python train.py --cond_dim=192 --init="kaiming_normal" --optimizer="adamw" --beta1=0.95
Rows from block 3, named by matrix and row number. Each number is 128 + 32 x the weight over its row's rms, rounded and kept within 0 to 255. All counts start at 0. Numbers have three digits each. After the name is the row's rms in percent of the matrix's.
# emb: conditioning projection (model.enc.1.1.emb.weight, 256x192), inputs 48-95
emb.122 093:116108164133154160144101160121176111103054169183139180098122116065064148128114065147055133153097101080103112142126124171162074140142090108156094
emb.123 143:132156180124178111157127120132153136152111128162128169163130151047064133140126078147133108085113156149152112110152083128153126158131140058097126
emb.124 159:113153182122194126035113125149137116146166094110152132157154170059049068153096111111163093096056147148132087178125110098150152185106146115102137
emb.125 121:075111078170080172039111120144112103117151160095147069116123138172141108132144137059152122166102108126103121124132140103074146085128128193155113
emb.126 079:134120089140094108161142137108084136130132107146104110124144115255255112139131086121118108119218127109117138074138117100099124083095135108097107
emb.127 105:098152154145157137077143120140163121135141116108113148134127134017004143104123151105123173141039138129154146186150147151144157147092136185158141
emb.128 063:177147098106100083216185106156117147149127122161091130117157128146160158094117188152138154117161155149204154106157082130096159087111145114130160
emb.129 072:161137085169072148108163177131106111142130095130082096155118085143126121124131100155115136125111141090100168133173102115123137091095144171108123
emb.130 073:119147086117119144139162087140165089142104100117133147118075114084071199099116166162102158140078144172081167155193147151097132060173139140150137
emb.131 075:152136076172051131142113103200104130139122182098128125124127059138143142068164167218103115149132136139136128178162134135098143058180148124150178
emb.132 068:134126122160094211051095160147127088121100199170130087113157119161149101126152040121127110147120118133080112173141062127098124120129125184142124
emb.133 062:174153085128093127116157158136105116148112092152113133125093053131128136103126078110078113134132151095103166125158151127121124080118138103122123
emb.134 073:168149103103094154118206141123131111144118096126156155126120069117116129100111122108108098127129149099112113170125170132134137089122141111125138
emb.135 090:112150127073123135077168114131134158143140100141176147139128117091084105127122146111114089126092142114132078150136191123140138135118129047132128
emb.136 115:126123090143100079128072140127140112120100086172110141113114073107095172072112139110091163155115120148064178168100179157104116076182119154162145
emb.137 087:133136097130120103157101140114146098133093069183109166090102069091079184072097153146073163143108132148060191143137157161115116073170123129154142
emb.138 070:195147095150083143144128179104087128146135098203087126124161083153169100102125104199114109119142149115098162135156090111120147087080151119106168
emb.139 093:093142136090133098113222066177188161137117162048129161127101154086076188149211153169135152127103135120173091174167134150146130137117127141141113
emb.140 130:200132099159080137128132163114093125135121099173101110145164039130131073071074080113103111138118133112116147186094111126113130098128133136136149
emb.141 057:089142104121108130095153109104086119151155103103147104141109121192183107139111118057122074107166139113099107066134185083092148091141145036101117
emb.142 068:142150096123083113080117180139101125152121094156105120159109075134118098114126064051108105116101145096132152116148125115121123099092137112112123
emb.143 073:095145063150091114174192086123164112149122131090112149103121144087072179111158161147109156144085148139096141115198137140097148038152142148149130
emb.144 063:162164118145096142093179125165079124168171122093122098130151092162150071123151089126152083091118169106132105148171093076125161114074164115076134
emb.145 060:111130093152112169097137098123119093132128167156199143080157135139121097128136141177114087148090130161084098131152142119099142080116138060152164
emb.146 075:140105126117103157118088152195171106102058181153116137123116105105127180107130089154060143171143102102121121191140115175124089111153094136177109
emb.147 072:111145095160075129153216097154142128153142207050105122143131121144133115108226125140146109122125149091144078187154117118109158082164152148126140
emb.148 055:167154109138127165090154167072102112155159054181136127135163136129135088149085124176174073093118151147066126128131153098110169115116170087091167
emb.149 083:095134120142108027100098091175143142138110088127072099152120106136136161118172071147089147135153136137167156115128135140113123124136128145142116
emb.150 064:147148090158087125082154089143088104151139151123159086120163139172161086122138109074150079124128147158104105098127106077069154077155146130110101
emb.151 058:098151095124134128070158106137172120151141145111194139154141209139125120169139125124175097101094151161105047116130125108104140095175149116104110
emb.152 060:142152110039112093113145146192153044143136166174144157090130155110107111154153134104141089108054147138158021168094072132130146114189137140125157
emb.153 049:187156105103115110098144193106126093164116063216134164120150079109111114111091086091084086108105158119086123134114159129127133101140143085112139
emb.154 082:164149106150088116133122086181114115154119185100120103132131138167180135122191127216148104122155152157142107161188096098081152087167159096120158
emb.155 055:167132102099121102085153151188158124129102145165115170126135096108115105088126096138058090149119127090158075212102117152116122087159119108157129
emb.156 049:094134110154123138117032138149105131136107163139137157118111099142120116118165130049107147136096129130038127095167141133121106093197121092126104
emb.157 093:136157159108168104111121107148160098147113123122150187125104111027004160118136141158100105118080150134099094158134179138146133133168139072131138
emb.158 065:144142087139066134136173108142078099149132129095097089077152115177171111145128088157124128131136140145138140112175088092064152056080159149125132
emb.159 058:103143069116073168070172124163100113143167153153179093146136161156131079156124138059201115115081145168138091116116103082081168078107150195101129
emb.160 056:083125089094078097088073169209134126131096214119095120186101161169160098160197044096134121144129128095168063194137067133098103079162113127135082
emb.161 071:148138126079124158068146152167132127135150149191226174170151134109105071146138127097157052106071139157136073127077133110146137138163141071106134
emb.162 087:142126083141106106120092139119130099127102084166099141085106058131136168062096132153061162153137128133057177175116163154092116055184121145162139
emb.163 141:160146102080091136118094144189114108138126118136079097151108070086082118074130134164125127137077140116174113217139091133117139100104135125141174
emb.164 073:171145079121085155118166146154092116151154158142130147147130077156154071099164111179106062118126143080160079198121110113102154070125154097118172
emb.165 102:145114176128145145143130140111148140111085097080099143117107109029056150134111092128103177134134113111091185155141122148174097176118107177135076
emb.166 110:127138123108105152030101114224121099136146141078141076166146157134128080144126100136165092123109137143124068217144095099104154128145142142125131
emb.167 068:160140088135088145095162180071118098140133028167123109113146081107097130105045134076108143141103138132078155124107174135120144091118138180140145
emb.168 075:164127089154092097115060134152086086131094094156084113100096038163160145062105080170073147151156128123092161196124132135086115066156134137147140
emb.169 169:182140126139118131161123153092089127141129044129063088121148098135148113115064094159116133120141142119106165110161096119132128128051139121115137
emb.170 084:164143080142091145136167178056089138143139077205135117084168104142123098125081125104120107121100144122100155045128150109114146086084145105108146
emb.171 059:089140101179122090138141098131133155144147124122113127130155162148139130142169153182149144116124146132145121070160096111123141107124145126103143
emb.172 095:154138116084129129081124140133141116136136176176175159126137158124130088136162119187148061111113139132155038187076118113106138111165142065116166
emb.173 071:090132112183089097100184103173160093133142195071114102111176100125110140108212112106117119139111129100126087181091155133108157120204135201147138
emb.174 063:170123115110125117061154141074143113118086075209142120130086125106100150145116061160130119147104116157161161146091127138109105115091117129152132
emb.175 085:093155076117097083088167092173160134156121162099142145129117173125107147142180120112141113115095153139142069125162127118085141065180146109123124
emb.176 065:130153087158102162200181128117139118145115138140102166116135079088077125086127124153081121133099149093085138143181123145133143067108143115134149
emb.177 097:121127068126081154133140165099116136122116104164127133118114078133109137101119172061100152155100123092100164100153176142114125069109120137152131
emb.178 059:133149074149129139163131121079133126148121094185122188087134099119116131088099169191071134140115146116093156097160149145114140044108143077147157
emb.179 053:130131083103082107094082195148129113138088131178104095155107142163159160159135037142144131132147137129142114157132091131093114068132123138128118
emb.180 081:107153154122168120112148123142162099146138136117150133145132175012000135171144115109176111081046151155136099102139118115146140151126141130098121
emb.181 095:173117096142093145146128149104105161121094095154056095119089055163176159082087110169073150153197119075140207135150146140097111075072119136146129
emb.182 110:173127082153066133130124141162102117129119117117071082157136050149143118076114109131105134149132128107116159186148117130092128077123125154147134
emb.183 092:145161082119064094134168089137104092163155158135153102107157122147145117107145153116156086121106163175148098109123120090064184065169168098124181
emb.184 054:186157103126107146123161193100109140163137087244164166122189108130127087114074123116112073104096162124099079097102132114127142098110157092094158
emb.185 066:065129119180139127148082099127140142128154153087118134106139181156145135145151161097161163105126136148123141101133093109115145118193141171112115
emb.186 098:199124130102103161118090174198108101127122153133124126141111062125139108090120130112097110142126126086158116203109114135146129140159128153138149
emb.187 051:188162123141124044143096122126077134151132071119060144067126095114117159078140147199117181130125150140151198139148123123132145098078151126126182
emb.188 074:135158097177102156112174142105104120156135067128097107097135091135118138116099120113128144116110153115092184079180104108121149083086153167105132
emb.189 076:133138141097111104159133108227164155142111212123139135195152167131150126145178099149146081104151144144231078123170067128130126142185133071126127
emb.190 076:120127072188086178120114165103092130132140133175148132087218115168155043120086126119096090128098128103067118076137123117105133073109137111117141
emb.191 074:149150095034078098142193106170107093154139170178146099136132148159158092150154121120159095118133152167188080138131080097067158081136149088126135
emb.192 064:178120082105085139106113158148112113121101157184126102148085088155147131104138116097120104143131112099141096173086148133084114077143121118145137
emb.193 093:097145102063122095115177099201156125143125167148153163139100158107100141157203155148157117119103143140191057132139105127122131111130128095125126
emb.194 067:098138092167118162074116139137145083141157155105147104158130207161145106160120137123194119102110136146091081167095119091097154100197154184097135
emb.195 079:086134125066125079107080110207171101137092190103120172110092136096085171131200110103108134139089134123111097163157130144122115110187117094157104
emb.196 076:125157136123153084053122135165144109147137070136139144147141129061029139131109119107128119113057149145118119142138159123130148127137144128121151
emb.197 071:121117093120066158045120128158122066124107185162174066112147131191182106134131062093138080153135117144113050179124112120071126092139125124146127
emb.198 103:150144105174106165127158121085075087149168113092136084089134122180174126159137111173163084103141146132058135087138128064090155100122161118088155
emb.199 070:134132074104053097149156096173127135127110139140133123137136081119129196088146182167127131150125128170132128138178172156091137057166136100161168
emb.200 073:171146082128088159109162167106097102149131082176139129129138065136124087104081110096091095129115145103095129130142163119118140080089143101120145
emb.201 090:101138084146108116159154149065118159140126075165130139106157136142128160137094152069116138130121144140068155016174191131115132080123135092123117
emb.202 083:144106190127163133089087141101139123105095117117111126118106121129142119147117054142078162133144106116108192148121139133160088195101102160132076
emb.203 059:074135110146097131142231085155181124138140207052156123123145150126123177155204153122132106125122130116129086096140157141134154123161139153129127
emb.204 052:097128075133070156069065206146092152142131154167124110159139149170156055146121037064142098129113140100097094133146091103105124083136124130113084
emb.205 102:115138124109110150064219121125166128136114144101166106154108175126116152172160071078178118110104142154126095135153134119118124122121130157113085
emb.206 071:171139155151127169116120105155165134133106158140131107125146170103122158143147150245171128113126133167168178125224088130127142150049133114123155
emb.207 057:111128107222112127132139091161158123137120151050097120122126155153151170138191143216138156117153137101143161106195091119113131102135139172114111
emb.208 053:114160129130155142082085113156129130162176143105184113158122180143129124159104150109183069088105158156133095064155138083116170137144166080086148
emb.209 110:082133107093114095091108094195177115132101198079140163140098151108097154127191113087120122138105132127124065200133138142107123091212123123149108
emb.210 050:172156098137114160113171173080089148157171070169125135137149081133135107104077158139129080099128152100103142094134202095125163101101159082092166
emb.211 061:170148136151119158116168149134099140154137143095099160120127061132122078079118117142065108129124148053162134158141131120156141109079146129115138
emb.212 064:101153096111120103112088099169164111155112177067131171107120155140127146126157111097110105123102150119082084133153163124097139064203146088135115
emb.213 052:176156102124100151172131161137136142155106151215146167111175131132140130109103137118134096109109159144096084104173105122111144092169152094108158
emb.214 056:133171126092126068192129107208163136166106147111085175113127127088107180101152154106097138110124169127144133113206117136122146087169140071137125
emb.215 148:131133109160124045150046135114126157131113057165076169114131080106115150075106126156083155139152129136095180159118159149125120093167127117144148
emb.216 090:176121124149106160173134182110093141117137077151091103128151084123137109115097154167125158126127120099121174139120104135161118151078121174118144
emb.217 070:056130123180123132125121071140173109123120184035118146109114192138130154173200137151124163135111125131094143117182113129123123125166125159135096
emb.218 097:185132097154089163131154142128088149131124135141084090104090048164168148085139124181100128135157131077168176116155127124103128091051131133130150
emb.219 095:136111183125153141155116148110145138110098090090091145103110122032061142143115101134110179131139114115079193141130110149185096184118107177129081
emb.220 043:139163198150179123151167113081139170155137105112120152111142150034058129131113117146150159070120161154153151111138090116168141187106149134098124
emb.221 075:116137086121067095114123132208149116136087176133101132167102091134124145105203071075105122146117137102098090202184098146115114077163124129150104
emb.222 052:165145106130112094156087163076101187143137071209095197139126082112124132117132116199134127103137149147123152121145139127149127115089142071107172
emb.223 125:094145158128181117094163091115144099142160153119185141118136198127125111176160126139187079064115146171128076108094100086122147153157148100069133
emb.224 021:174114148103156134123127212077096093101123111189133172096143101148161055126070084106108115131121109099124123162027049120138120129134112170115139
emb.225 109:191134075139046144166139162124097118134116116184112112108170048144151075078087087116108111137113137127118126155106098128105133071145138139133154
emb.226 075:122152136107143158078091111183138124147132155118172153139163150104108070135102118141104055114081150120112048146158130112134137134137138014120125
emb.227 074:124124102111088103101108148179121115126092128174125117183113085169172116117123025068117095140162128122104081208120097136111107097145115105140116
emb.228 067:152129099059101148070095184168128089127137127227185130140142129120112066149095124087146082122057127145152051153089110121124133121139131110125173
emb.229 060:174134171086159194127124195150130110132165163166140134135139130120118071136108139104141085091105137105140090132099063112165144178110127129083146
emb.230 076:095135096131146111196167100110161127135126146116140195084135151105109164142159187199084135134131133131135106057141146148134130093146134098139134
emb.231 065:105105123105100150116124152152178160098065172119128169136136118088079143144159082123080156160090102115137086205136116191148086115147088148173094
emb.232 043:188130110119119133095119206106123095128100074175102122096131104139146103129054051106093128157153121098128158156089103137121114092131128176141124
emb.233 072:133154085061070125156166096146120090148131173124132129064139118148147122137156137137143111129121152145167067145118094116080156064162153112137157
emb.234 067:129150105165080113140174130160159134147082200067099156136132106136128154109172092128073133136118148074136123124181124150126116083160133151136099
emb.235 065:142139069128080140044127130123098154139128110159164108128099089170167118105119127134106091135130135119140093139145189117075139062098149084134153
emb.236 111:086154107145123095129145066171174116152127196028125161119120167115110169131192133138136123111113152135121086147144129124106148087212148133124122
emb.237 063:145149160119154109103117099178143120147125099034099144142080101112122160112122131185078135123161147096139129186142160122149133145132137118125113
emb.238 054:074140062118069124138098193176125098141112176157108141150127110161135091123135075020109111136119141081117085142112104125110115055202124128123090
emb.239 062:168151111153111147128108159167103152152124138116068124158133071140141085099147105197085122120133150049156131157210079124138128103076137096114127
emb.240 066:096130128082095160093202127172151102133139180104161082198113153140128115175167097040187100115121128117196058148117091116122140143138126183116104
emb.241 073:083147113031122129150108128189163094144162172183155141160130188118112111158145177056202107111107145163182045140122057131128156131156137104129153