config.toml
arch = "unet"
model = "class-conditioned image flow-matching model"
horizontal_flip = true
num_classes = 218
logit_normal_time = false
activation = "silu"
channel_attention = "se"
optimizer = "adamw"
lr = 0.0016
beta2 = 0.95
steps = 26000
batch_size = 128
epochs = 17.1
lr_schedule = "cosine"
weight_decay = 0.2
Rows from block 7, named by matrix and row number. Rows with one number belong to one channel. Each number is 500 + 50 x the weight over its row's rms, rounded and kept within 0 to 999. All counts start at 0. Numbers have three digits each. After the name is the row's rms in percent of the matrix's.
# convs0: first 3x3 conv (model.mid.0.convs.0.weight, 256x256x3x3), inputs 130-139, a 3x3 kernel for each
# convs1: second 3x3 conv (model.mid.0.convs.1.weight, 256x256x3x3, transposed), outputs 130-139, a 3x3 kernel for each
convs0.176 129:581453456474546484454467426502550550413423514519436469454624668557500538570488448604478507430434451530431534567469502568462474493474478590538496516468489503505501530539524465495476485468382691465507564468489443486372515529463478473465593483521555501531518512468418534537
convs1.176 138:505501500497492500499498498507497497507501499500497499499500497499501501494495504535541433529504532577476449498504502499498499502502495505494498496505505500503504505505497496498499498500502506502498497500497503504496563486548477478460510539508494498498495504500503501502
convs0.177 039:528483448540544538484478476506467519487484513479511527439485489528468456422449479524515519528569539492540550542525510499495479473502492486544483507491479468396510514472445432492488435503505606565561541508482483479542471512524546468499494506549534528512476446503519487481
convs1.177 015:502500501501498500500498498503503501498498494499501501502505504502505508499504497520522540484516499450396533503502498498499499501503502498497499501502502500497496498503498501501507509500503494493496494497498497498502436441501522445545425526484499496492498495494496492494
convs0.178 033:493453482540553526476499493519486507505534509490513534496510534512522516458471454484453501554555536501545570524521567479496490499524503482506472532519449472452546524499470491472471439527518582562522505502483536470524484494561580461519468538543501482476467496536524456443
convs1.178 027:502501503503501502501500499501505497503508502500504500501501504496495499499498497491519531503498500477455519500497497501498497503499498500499500500497500504502499495499501495499498499499496499498502499500502500502502515480525510489552497549532498498500501499497500498499
convs0.179 103:523478533549492490514452540514451546540417524514543527471510435541518632472457516501468521451503502481537437519535537430570428494534477505530573460512546527523524469489518576419561581425515568547532428627474485453451430544512582491590518571618525575530483462536466570504
convs1.179 108:500500494501499498497501500504497498497502503498497502496501502498501499497499500476525508460557527509521470502495502505497500502500498495499501498505501498503494500509499503501499496498499503502500500497496503503502396558495416480562469424621502499502502501499498500498
convs0.180 150:487520596455503476528477528523556531472432511415494467620652528493550525525528460553518499464446437494487526483529553490585501466449475525538517488457540465591505465624531472529551501501384628576608483500589464447433598486586459519532491489527578469500522497481487508549
convs1.180 158:503501502496494503499494497505507498506509499491493496499499498500499498489496504481585481496537540507529470494496498497492501503502498514500499493500502504505505501501500495503498501498498504502501495499500507499494672423593488426461554554461488501499495506504503499501
convs0.181 089:471528468474479574490472473475499514432570528545580558459522603424511537509423387495459461500543582550503526467514493536515508510467450549473520541496502588522606529564560551493586445438550526554516550563492463512477411553486503507517503523554513526510491470496556470458
convs1.181 095:505503498502499499499496499505506504500503501504507501502506504500498499497499501501485516449505454424508451500497498503503498506502500497503495499502502503503490497497499497499500496500501487490497497499502496497505498490465481518554476485411503501498499500496502500498
convs0.182 114:513522459480501571547480465540461489471484533568549419419442571568480448568440422535459441507512475461497511521492470517481387421500511442507407489490475473560515487566477567553580470537433556497478461452509472489515503497513516468497554542592554479482467519456449502459
convs1.182 119:498502500503500504498499501506504493504503497505501503500497498497494505504502503508535424517545483618415479497503502495501501498502496503498504503509506500498495497496495499499502501501503495498504500497499499501501539536505554547573491533508497498503495498497496496496
convs0.183 145:499553566498511494521564490531534425597554477498480495479481472430514534487547468485502546552438511519485532458463497480409559515468593527450478465470491501510457484510395480484465580526550353472462447466452504538547521493473493460504445456438461503538525481489554524502
convs1.183 149:502505501507503498505503504495498496494496501502503498498495499494502504508498503492520510514484549511500530499499501498499497497496496492502503509503501498492499500502501504501504501500499504505505508502501501497498453593498585519436485446529496499500495499503500505502
convs0.184 119:523515424488498435526490557428485537503444594475578544554522500593480539561524574496472508490471521511469516526478467457528505536601555484453519524561493530544531444541428562509457545489520528427457582582443468467494391506504494515488561511569492440440482493480557570497
convs1.184 115:502502507496496499498498504502500499506502505502498500495497501497498490504496496478525447580488492495466470507501505500495498499501498498497488500503494497498497502503500498499496497498499512508505491493496501502500430551568517451495539582461498497503499497497499503501
convs0.185 124:498444385512489494531525537461416527530464570504502538560473545447510497506513507433480486521491451482436444501542480475557466478457548527544459457508446503504425479481466496562558476529591441552527446550590495471734518473498502527484540525391530511549518453445539453430
convs1.185 124:506502506505501505502502504503502501504498500497500491498499501502501496501498498518447461469408492465537563503498499501502503501503505498503501502498493504500495497499501499503500497504502497494503493500511498503508494566413526421509459503283499497495499504498505500503
convs0.186 039:534472450561528553471493475502453516490448503483506560509506552520510496438437451507491491532579516493567571542522525471515484498512471445518453499464447479399519515461450469468496433519524648548548525540467530491546478488526585463498476505552487512513440442482511497490
convs1.186 013:497497500500499501496498496500504507495495498499494503496500498499497499506505495504497508490509483465446560502499495503501502501499500496499497502500504501501498504498501501501499505503504496494498494500500499498497418444464427496506386528416500498495501500497497496497
convs0.187 160:513529490549478460478528570413600548460426521467469438568518488488520578512492539566521503535435482491495477633446537552541476450469489427509591473425475501503473486569521488468564489511523849538527575568549483461502524548567524499488544478502581523507471485454408495543
convs1.187 180:508499501498495499498499496498496498503504499500498499498500502500503498495500504465487499505505519555572453498501499497495497499504499503496502497497502502503499511501503503501502501497498515500501498495499504502496424474601486381482422515487499501490497496499504503501
convs0.188 081:519547401523490496485478589475532488442523473506516551544531525536458513607552630437471493469506495539545463505454477456575580554573508511418477539481495520486521510535430528479421575481525557438491581577474554457448484456493509523500494556623474498462465489561590587512
convs1.188 083:503502501496498501501500501501502499505504503500498500495496508502497492497496501480536471495533527468551488502502500500499496500502499505500492499500496497503500500501506503500502500499501507505505499500500501503500528548548486457453454566519495498502500501498501501500
convs0.189 090:554538582523472481519527463503425452508536470533463478481516454486472524523534631469444509503453528500500491456481461522473567561526494541458475569584535542509572527542557476529510490546511382495488542569554461498523581476523541531503508571516454416465519508516591479484
convs1.189 089:504500497498497497503498503498504501503499503500503502499501505503497498497500502522487495505465566487527478505502502499500497500506502502498496500500503498498496504505503501501500502501503501510506500499498500503504529500537471453486555454577496501501504499498499501499
convs0.190 049:461534571471462558495491508507536473501592522466521554491466466526569512416514445480469488526541563531527560516530508481528472450540473539491504493491482533568580572512483515476484457430463499492531379431423489539410451500534525416505478533571520542500458521527490418519
convs1.190 049:500503502504503500501500499497498495500500498501502500501503499498501505497500501483491584457487466481463501501501500503497501505497503499501501499500496498498492496500501498503502500503498500496500503502502505503503507532551589506557486481517497501500496495502499498498
convs0.191 169:438516458519482454470486562605542508562512520583459488448590536569528547522444489504453491471494475501486562417492502499445483510538467544426486449518491543567526454461491555589486569459436377404453437443470590524368541441385437479488451540554490408536469485527473516489
convs1.191 163:497509505500500502501499494497496497495503505499498509489502496502503501501490509445497533485565501501543359504499501504501497501499497496503496500500494497505502501507496497503506501499497498501503500502499504507495574449516427624459596570529499496515499494498503496493
convs0.192 039:545465454555542535473494482489449534492436507480510547480504544524482504438443458513519501529582518500562553551522527473510498482527472436518475505474466478387520516451448453460489432506518645556533547532463510493553481488506573466486487505557505533508439452487516491489
convs1.192 016:496494498499496499496496496504501504501497502504500504503503500501505502500504498507469501464473477452428536501501500502502502501498501499498498498498499497499499503499499501502499500504502493496497495496499496495496434496445498487483437478453503500499501500501499497498
convs0.193 043:514468495550560508509515475455514508472579513509558529439470429524501480411483489518516516538555572508540543530529498507458480456509464506513467531532477494467543547530470462576498457499517554536520500489500505473524451477519526468492486559546564488448491453516506446466
convs1.193 039:504502501504500501502500501497497495497499495498498494500502503498502505500499498516514538522533542523542516501500498502499499502501500499501501501500500501498497498502503495498502497498500500499501501498500499501503478486528465424485497484483499498499501498498501499498
convs0.194 053:450503476524489491505512485542508518592562573488529577573501402472467670446456438482462475504477496506497563544488565546424473480535473611536430527524421563626609560560478492535472473480483460471587433474453501442449538472455529501448455482536462437474591465549523404410
convs1.194 055:502504503506502501503498502496504499499503499499502502500502499498498499499501506484503519514495516463421462501501500506499497502503498501498499500495500503496497498504505498502500503499495498501503496505503501506505546458527575510501623510534499502497497499496495501502
convs0.195 060:525527471462497461485528560465566529486555487539495506593428416520525488498546537451528544518455512548511532517541449529505564592488590511495540512494558533542549476495461407531508477517474494439545523523579591444476511491536476554426495557578574545475513498532570516496
convs1.195 068:504502500497499495501499499502501503504504507498504501498497500505498503496499496489517500523507509390498509500502496499499495502501500502500499504503495497497499501498507502499503498501499503506505502499496499498501413537583649475438447484458494498497498501500501502500
convs0.196 033:458472480542557552471498479528490504511550507511528572469496481503509528421481464506469509518551551521526564509508531477462504471520498541511454542511458494485577556480461510482483447506521605555524521521475513491500475516552556492532476522572511502505497476548541452466
convs1.196 029:502501502502501500501501498504505498506506501504505503499499504496496503498496502516508532509508490476453498503499498504499498505500500501500502501499500503500497497500502497501500501502496500498501498499501501500501495479543493492539484576496500500501501498500499498502
convs0.197 036:456506527500535496475508474534515495525583521497530551506504360473526502418489480497457510528511571525544557527516528491410502487457503569493480536548513514568591551540481459557474443501479497503559448459462509472408455505528519508511485538565522499530504464565563440445
convs1.197 041:503503503504503502502500500499502496500500496499501499500502504499498502499501500498509533514493508466452500501500497501499497501500499499499500498498499500494494499500502498498502500498498502500501501503502502502504487497576523502509505514517498497496499497499499499500
convs0.198 124:444520500476482524535495548472472513477497533573442418543468395515413460596450461503524489544498450568496491518523529549574528519442579518493528460518529491517426456516488502518513591510482381446417492376504553560546454492510473495462513503527498437501533491505477521498
convs1.198 131:507499499503500503502502499501507500501503496498495498500501498498497499500500502469509520540560515597513506503497499500497500497499500500501502498503501502502503504503499503498502500499499498500499498500498501504496524511491520481535568563481496498503500501500496503497
convs0.199 067:475537587551542489504480561529530490519518468431469500453511461546519556443611408496485488479532533534536525481546532423613455486529509458524515473530487466548512522508484555445516452453445481504536401539510510507497410534531532444571441569532511509464460592510465499514
convs1.199 067:499504497498501499494498501500504501498508500498507497502501503499502498498502500482497512468484492393491491498498498501496498508497499505501498496497499500501501499499499501501497501498498504495500500498496506501504579530455485456452522544534496502504501499504502499495
convs0.200 102:401500486498476542515424445465494447517524545560516513506460489460602619555448392500446432487511553520512522536500572522509450467588516526502495455531488552614609465487489528543568531427443477457554384518463463554454418469490524450514556563597492476455526508501428479502
convs1.200 100:499504498501502503495496495498501500498503494498507506497500507496497497503498505470508542548544470555516424501497501504498496501497496500499496501501504501502501501500499497497502500500502507500503504501504503505499419500519544553554624459503497504502497498497501497500
convs0.201 035:494489482525537519479494505512533484493557515494540508488501455512502468428471491498478506538555557510547542539536515499464503468500490499522474553525479505464565528508411463508450434500500577558558523479464505459466462515539535463481485513577537481520480477545546463457
convs1.201 031:504505504506502502503500500505509499506510504504507504500500504499496501499498503486519522488503489454454479502500497502500497504501500498497500500499501502499497499501503498501504500499496498496499498500501499500501490481553523494557506535526500500501500500500499499500
convs0.202 106:511493568482519515544466477501507515468500531394512519477457467492538663470505501510499523431492470441509500479582522435623490423512515462524563506446423455539564491469467551468571503506497531614525408567478497512469429499572494432576447596508500508518439575548460466537
convs1.202 098:500502500496502499497500502497498496500503498495505496497500497500500496499502496497475478482509533472527540501502500499492500503497499504500501499500504500504496494503496499500499497500497499493498503496494500498499542493506456505561547488590498494506494499498502495500
convs0.203 069:533498601571488473539515484506449512510546498552478514508454465544554491502549550537508520518490568500483517467491476541482562556520537518464469568606506483505603558510554508579448483555485411507482545606498489435526506467535596489561508601483515432467523503502549442457
convs1.203 068:505501497500498498504502502495497499500502502499501500500495508501499496500500499489491540487492547487490489501501500500499499501503501500498497498495499502500497502502505504504499502502501499509506501498501503504504597505557426471466540473598499498503502501502498501500
convs0.204 127:501479604456532558443519532448558514471541494458538517385482491434556556449548400533512512467530488488569518440554495426552514460550587475514502456489485471516519456563542530497537435460494508499539455431523472477519514460549474549578482524593441539450384563513468533580
convs1.204 119:497504501498500502498500501498503500499504499497505498499499497501500494498504497434517537406501495433522495501496502501497503508495502504502501502499497498499496493498499500500498495502500507494501508499502509503504573458590548504509478526541491504498494502501499495503
convs0.205 054:418530560466500516495495454506605538525627518516545567521496348445517605446519472502506529539520540476482527471488512530430544510510471699470512518497470529537566500529508475504521465456511383456548443427445483467370514473479464494408438499558526501537551481463516453483
convs1.205 057:505502498505501500502502501495498498500503498500498495497503505506500508500501502541491556491503472462478487499500500501501497505501501500504506499504499500494498497501504501499503500499499499498501501502501500501505499478605581580526493502533499498495499495501499501501
convs0.206 175:525541596564528433514530526484438495496468437549443482601479450436472463553494454527527494544459451514433492471490490500505524477472571489539554520524518435482388437511557499491476509500523327599515493480618473592522522481522540501470525495383536537590530562499382503494
convs1.206 175:505506501499504499503499507498503502506510498499499496498502499507504498493494504513530561543472523525519594496496499495497497501500501501501499494503497503506501500502502504499495496499502498495500499495507505503497508586338415535403561434414496498499499496513499513505
convs0.207 106:480536530482500415466504488524506452541514461475488464522450598546429436586482483583569445499513508557449499488456490559466537478403452529505522491478566372410496470534550444489489454544449457470601551417561498527352508581539437492527521451556603491488520478440487504541
convs1.207 115:501501503499502497500499498503499499505502499498499497498499494499500506495494507558516556525514483503466468497499498496501502502503501499504501500503503502501499500496499499497502501499501502499498495496501500498496555485586560549429619412396500501499502500509501502500
convs0.208 143:488453546482505451493508468481509479466526514549511473515560507525555612588597590467461496434489503505539500421466404530552566565546555527479473555535534503557541509524502469594494521585505486514514605554557482476548516487493547539511544563538472414474463518582490488564
convs1.208 131:500501499494494497500499498498502500504502504500498496502498500509496494495496498510481475489510544510568503504504502494496500501500503502491490501507506502504499502501505503501498501503500510510509497498498502503502542491605475516520558573554493503507501499499500499505
convs0.209 040:528465476538549507471493486489469505474473517484523535484485557521499473429439459517493500526579547501556568538554519498513476481519500448515464501461480462398503509465447455487470424522516621563505564515485532499572467519521589459474494561553537515503432453499524473463
convs1.209 013:497497501500498499496493497505502502499495498502501499499503495502500498503505494554488546516494473470419539500499499500503501498499499498498495499497501499497501502505496501505504497502503497495500497501500499498499372525430412487533459462445498496496499493493496493495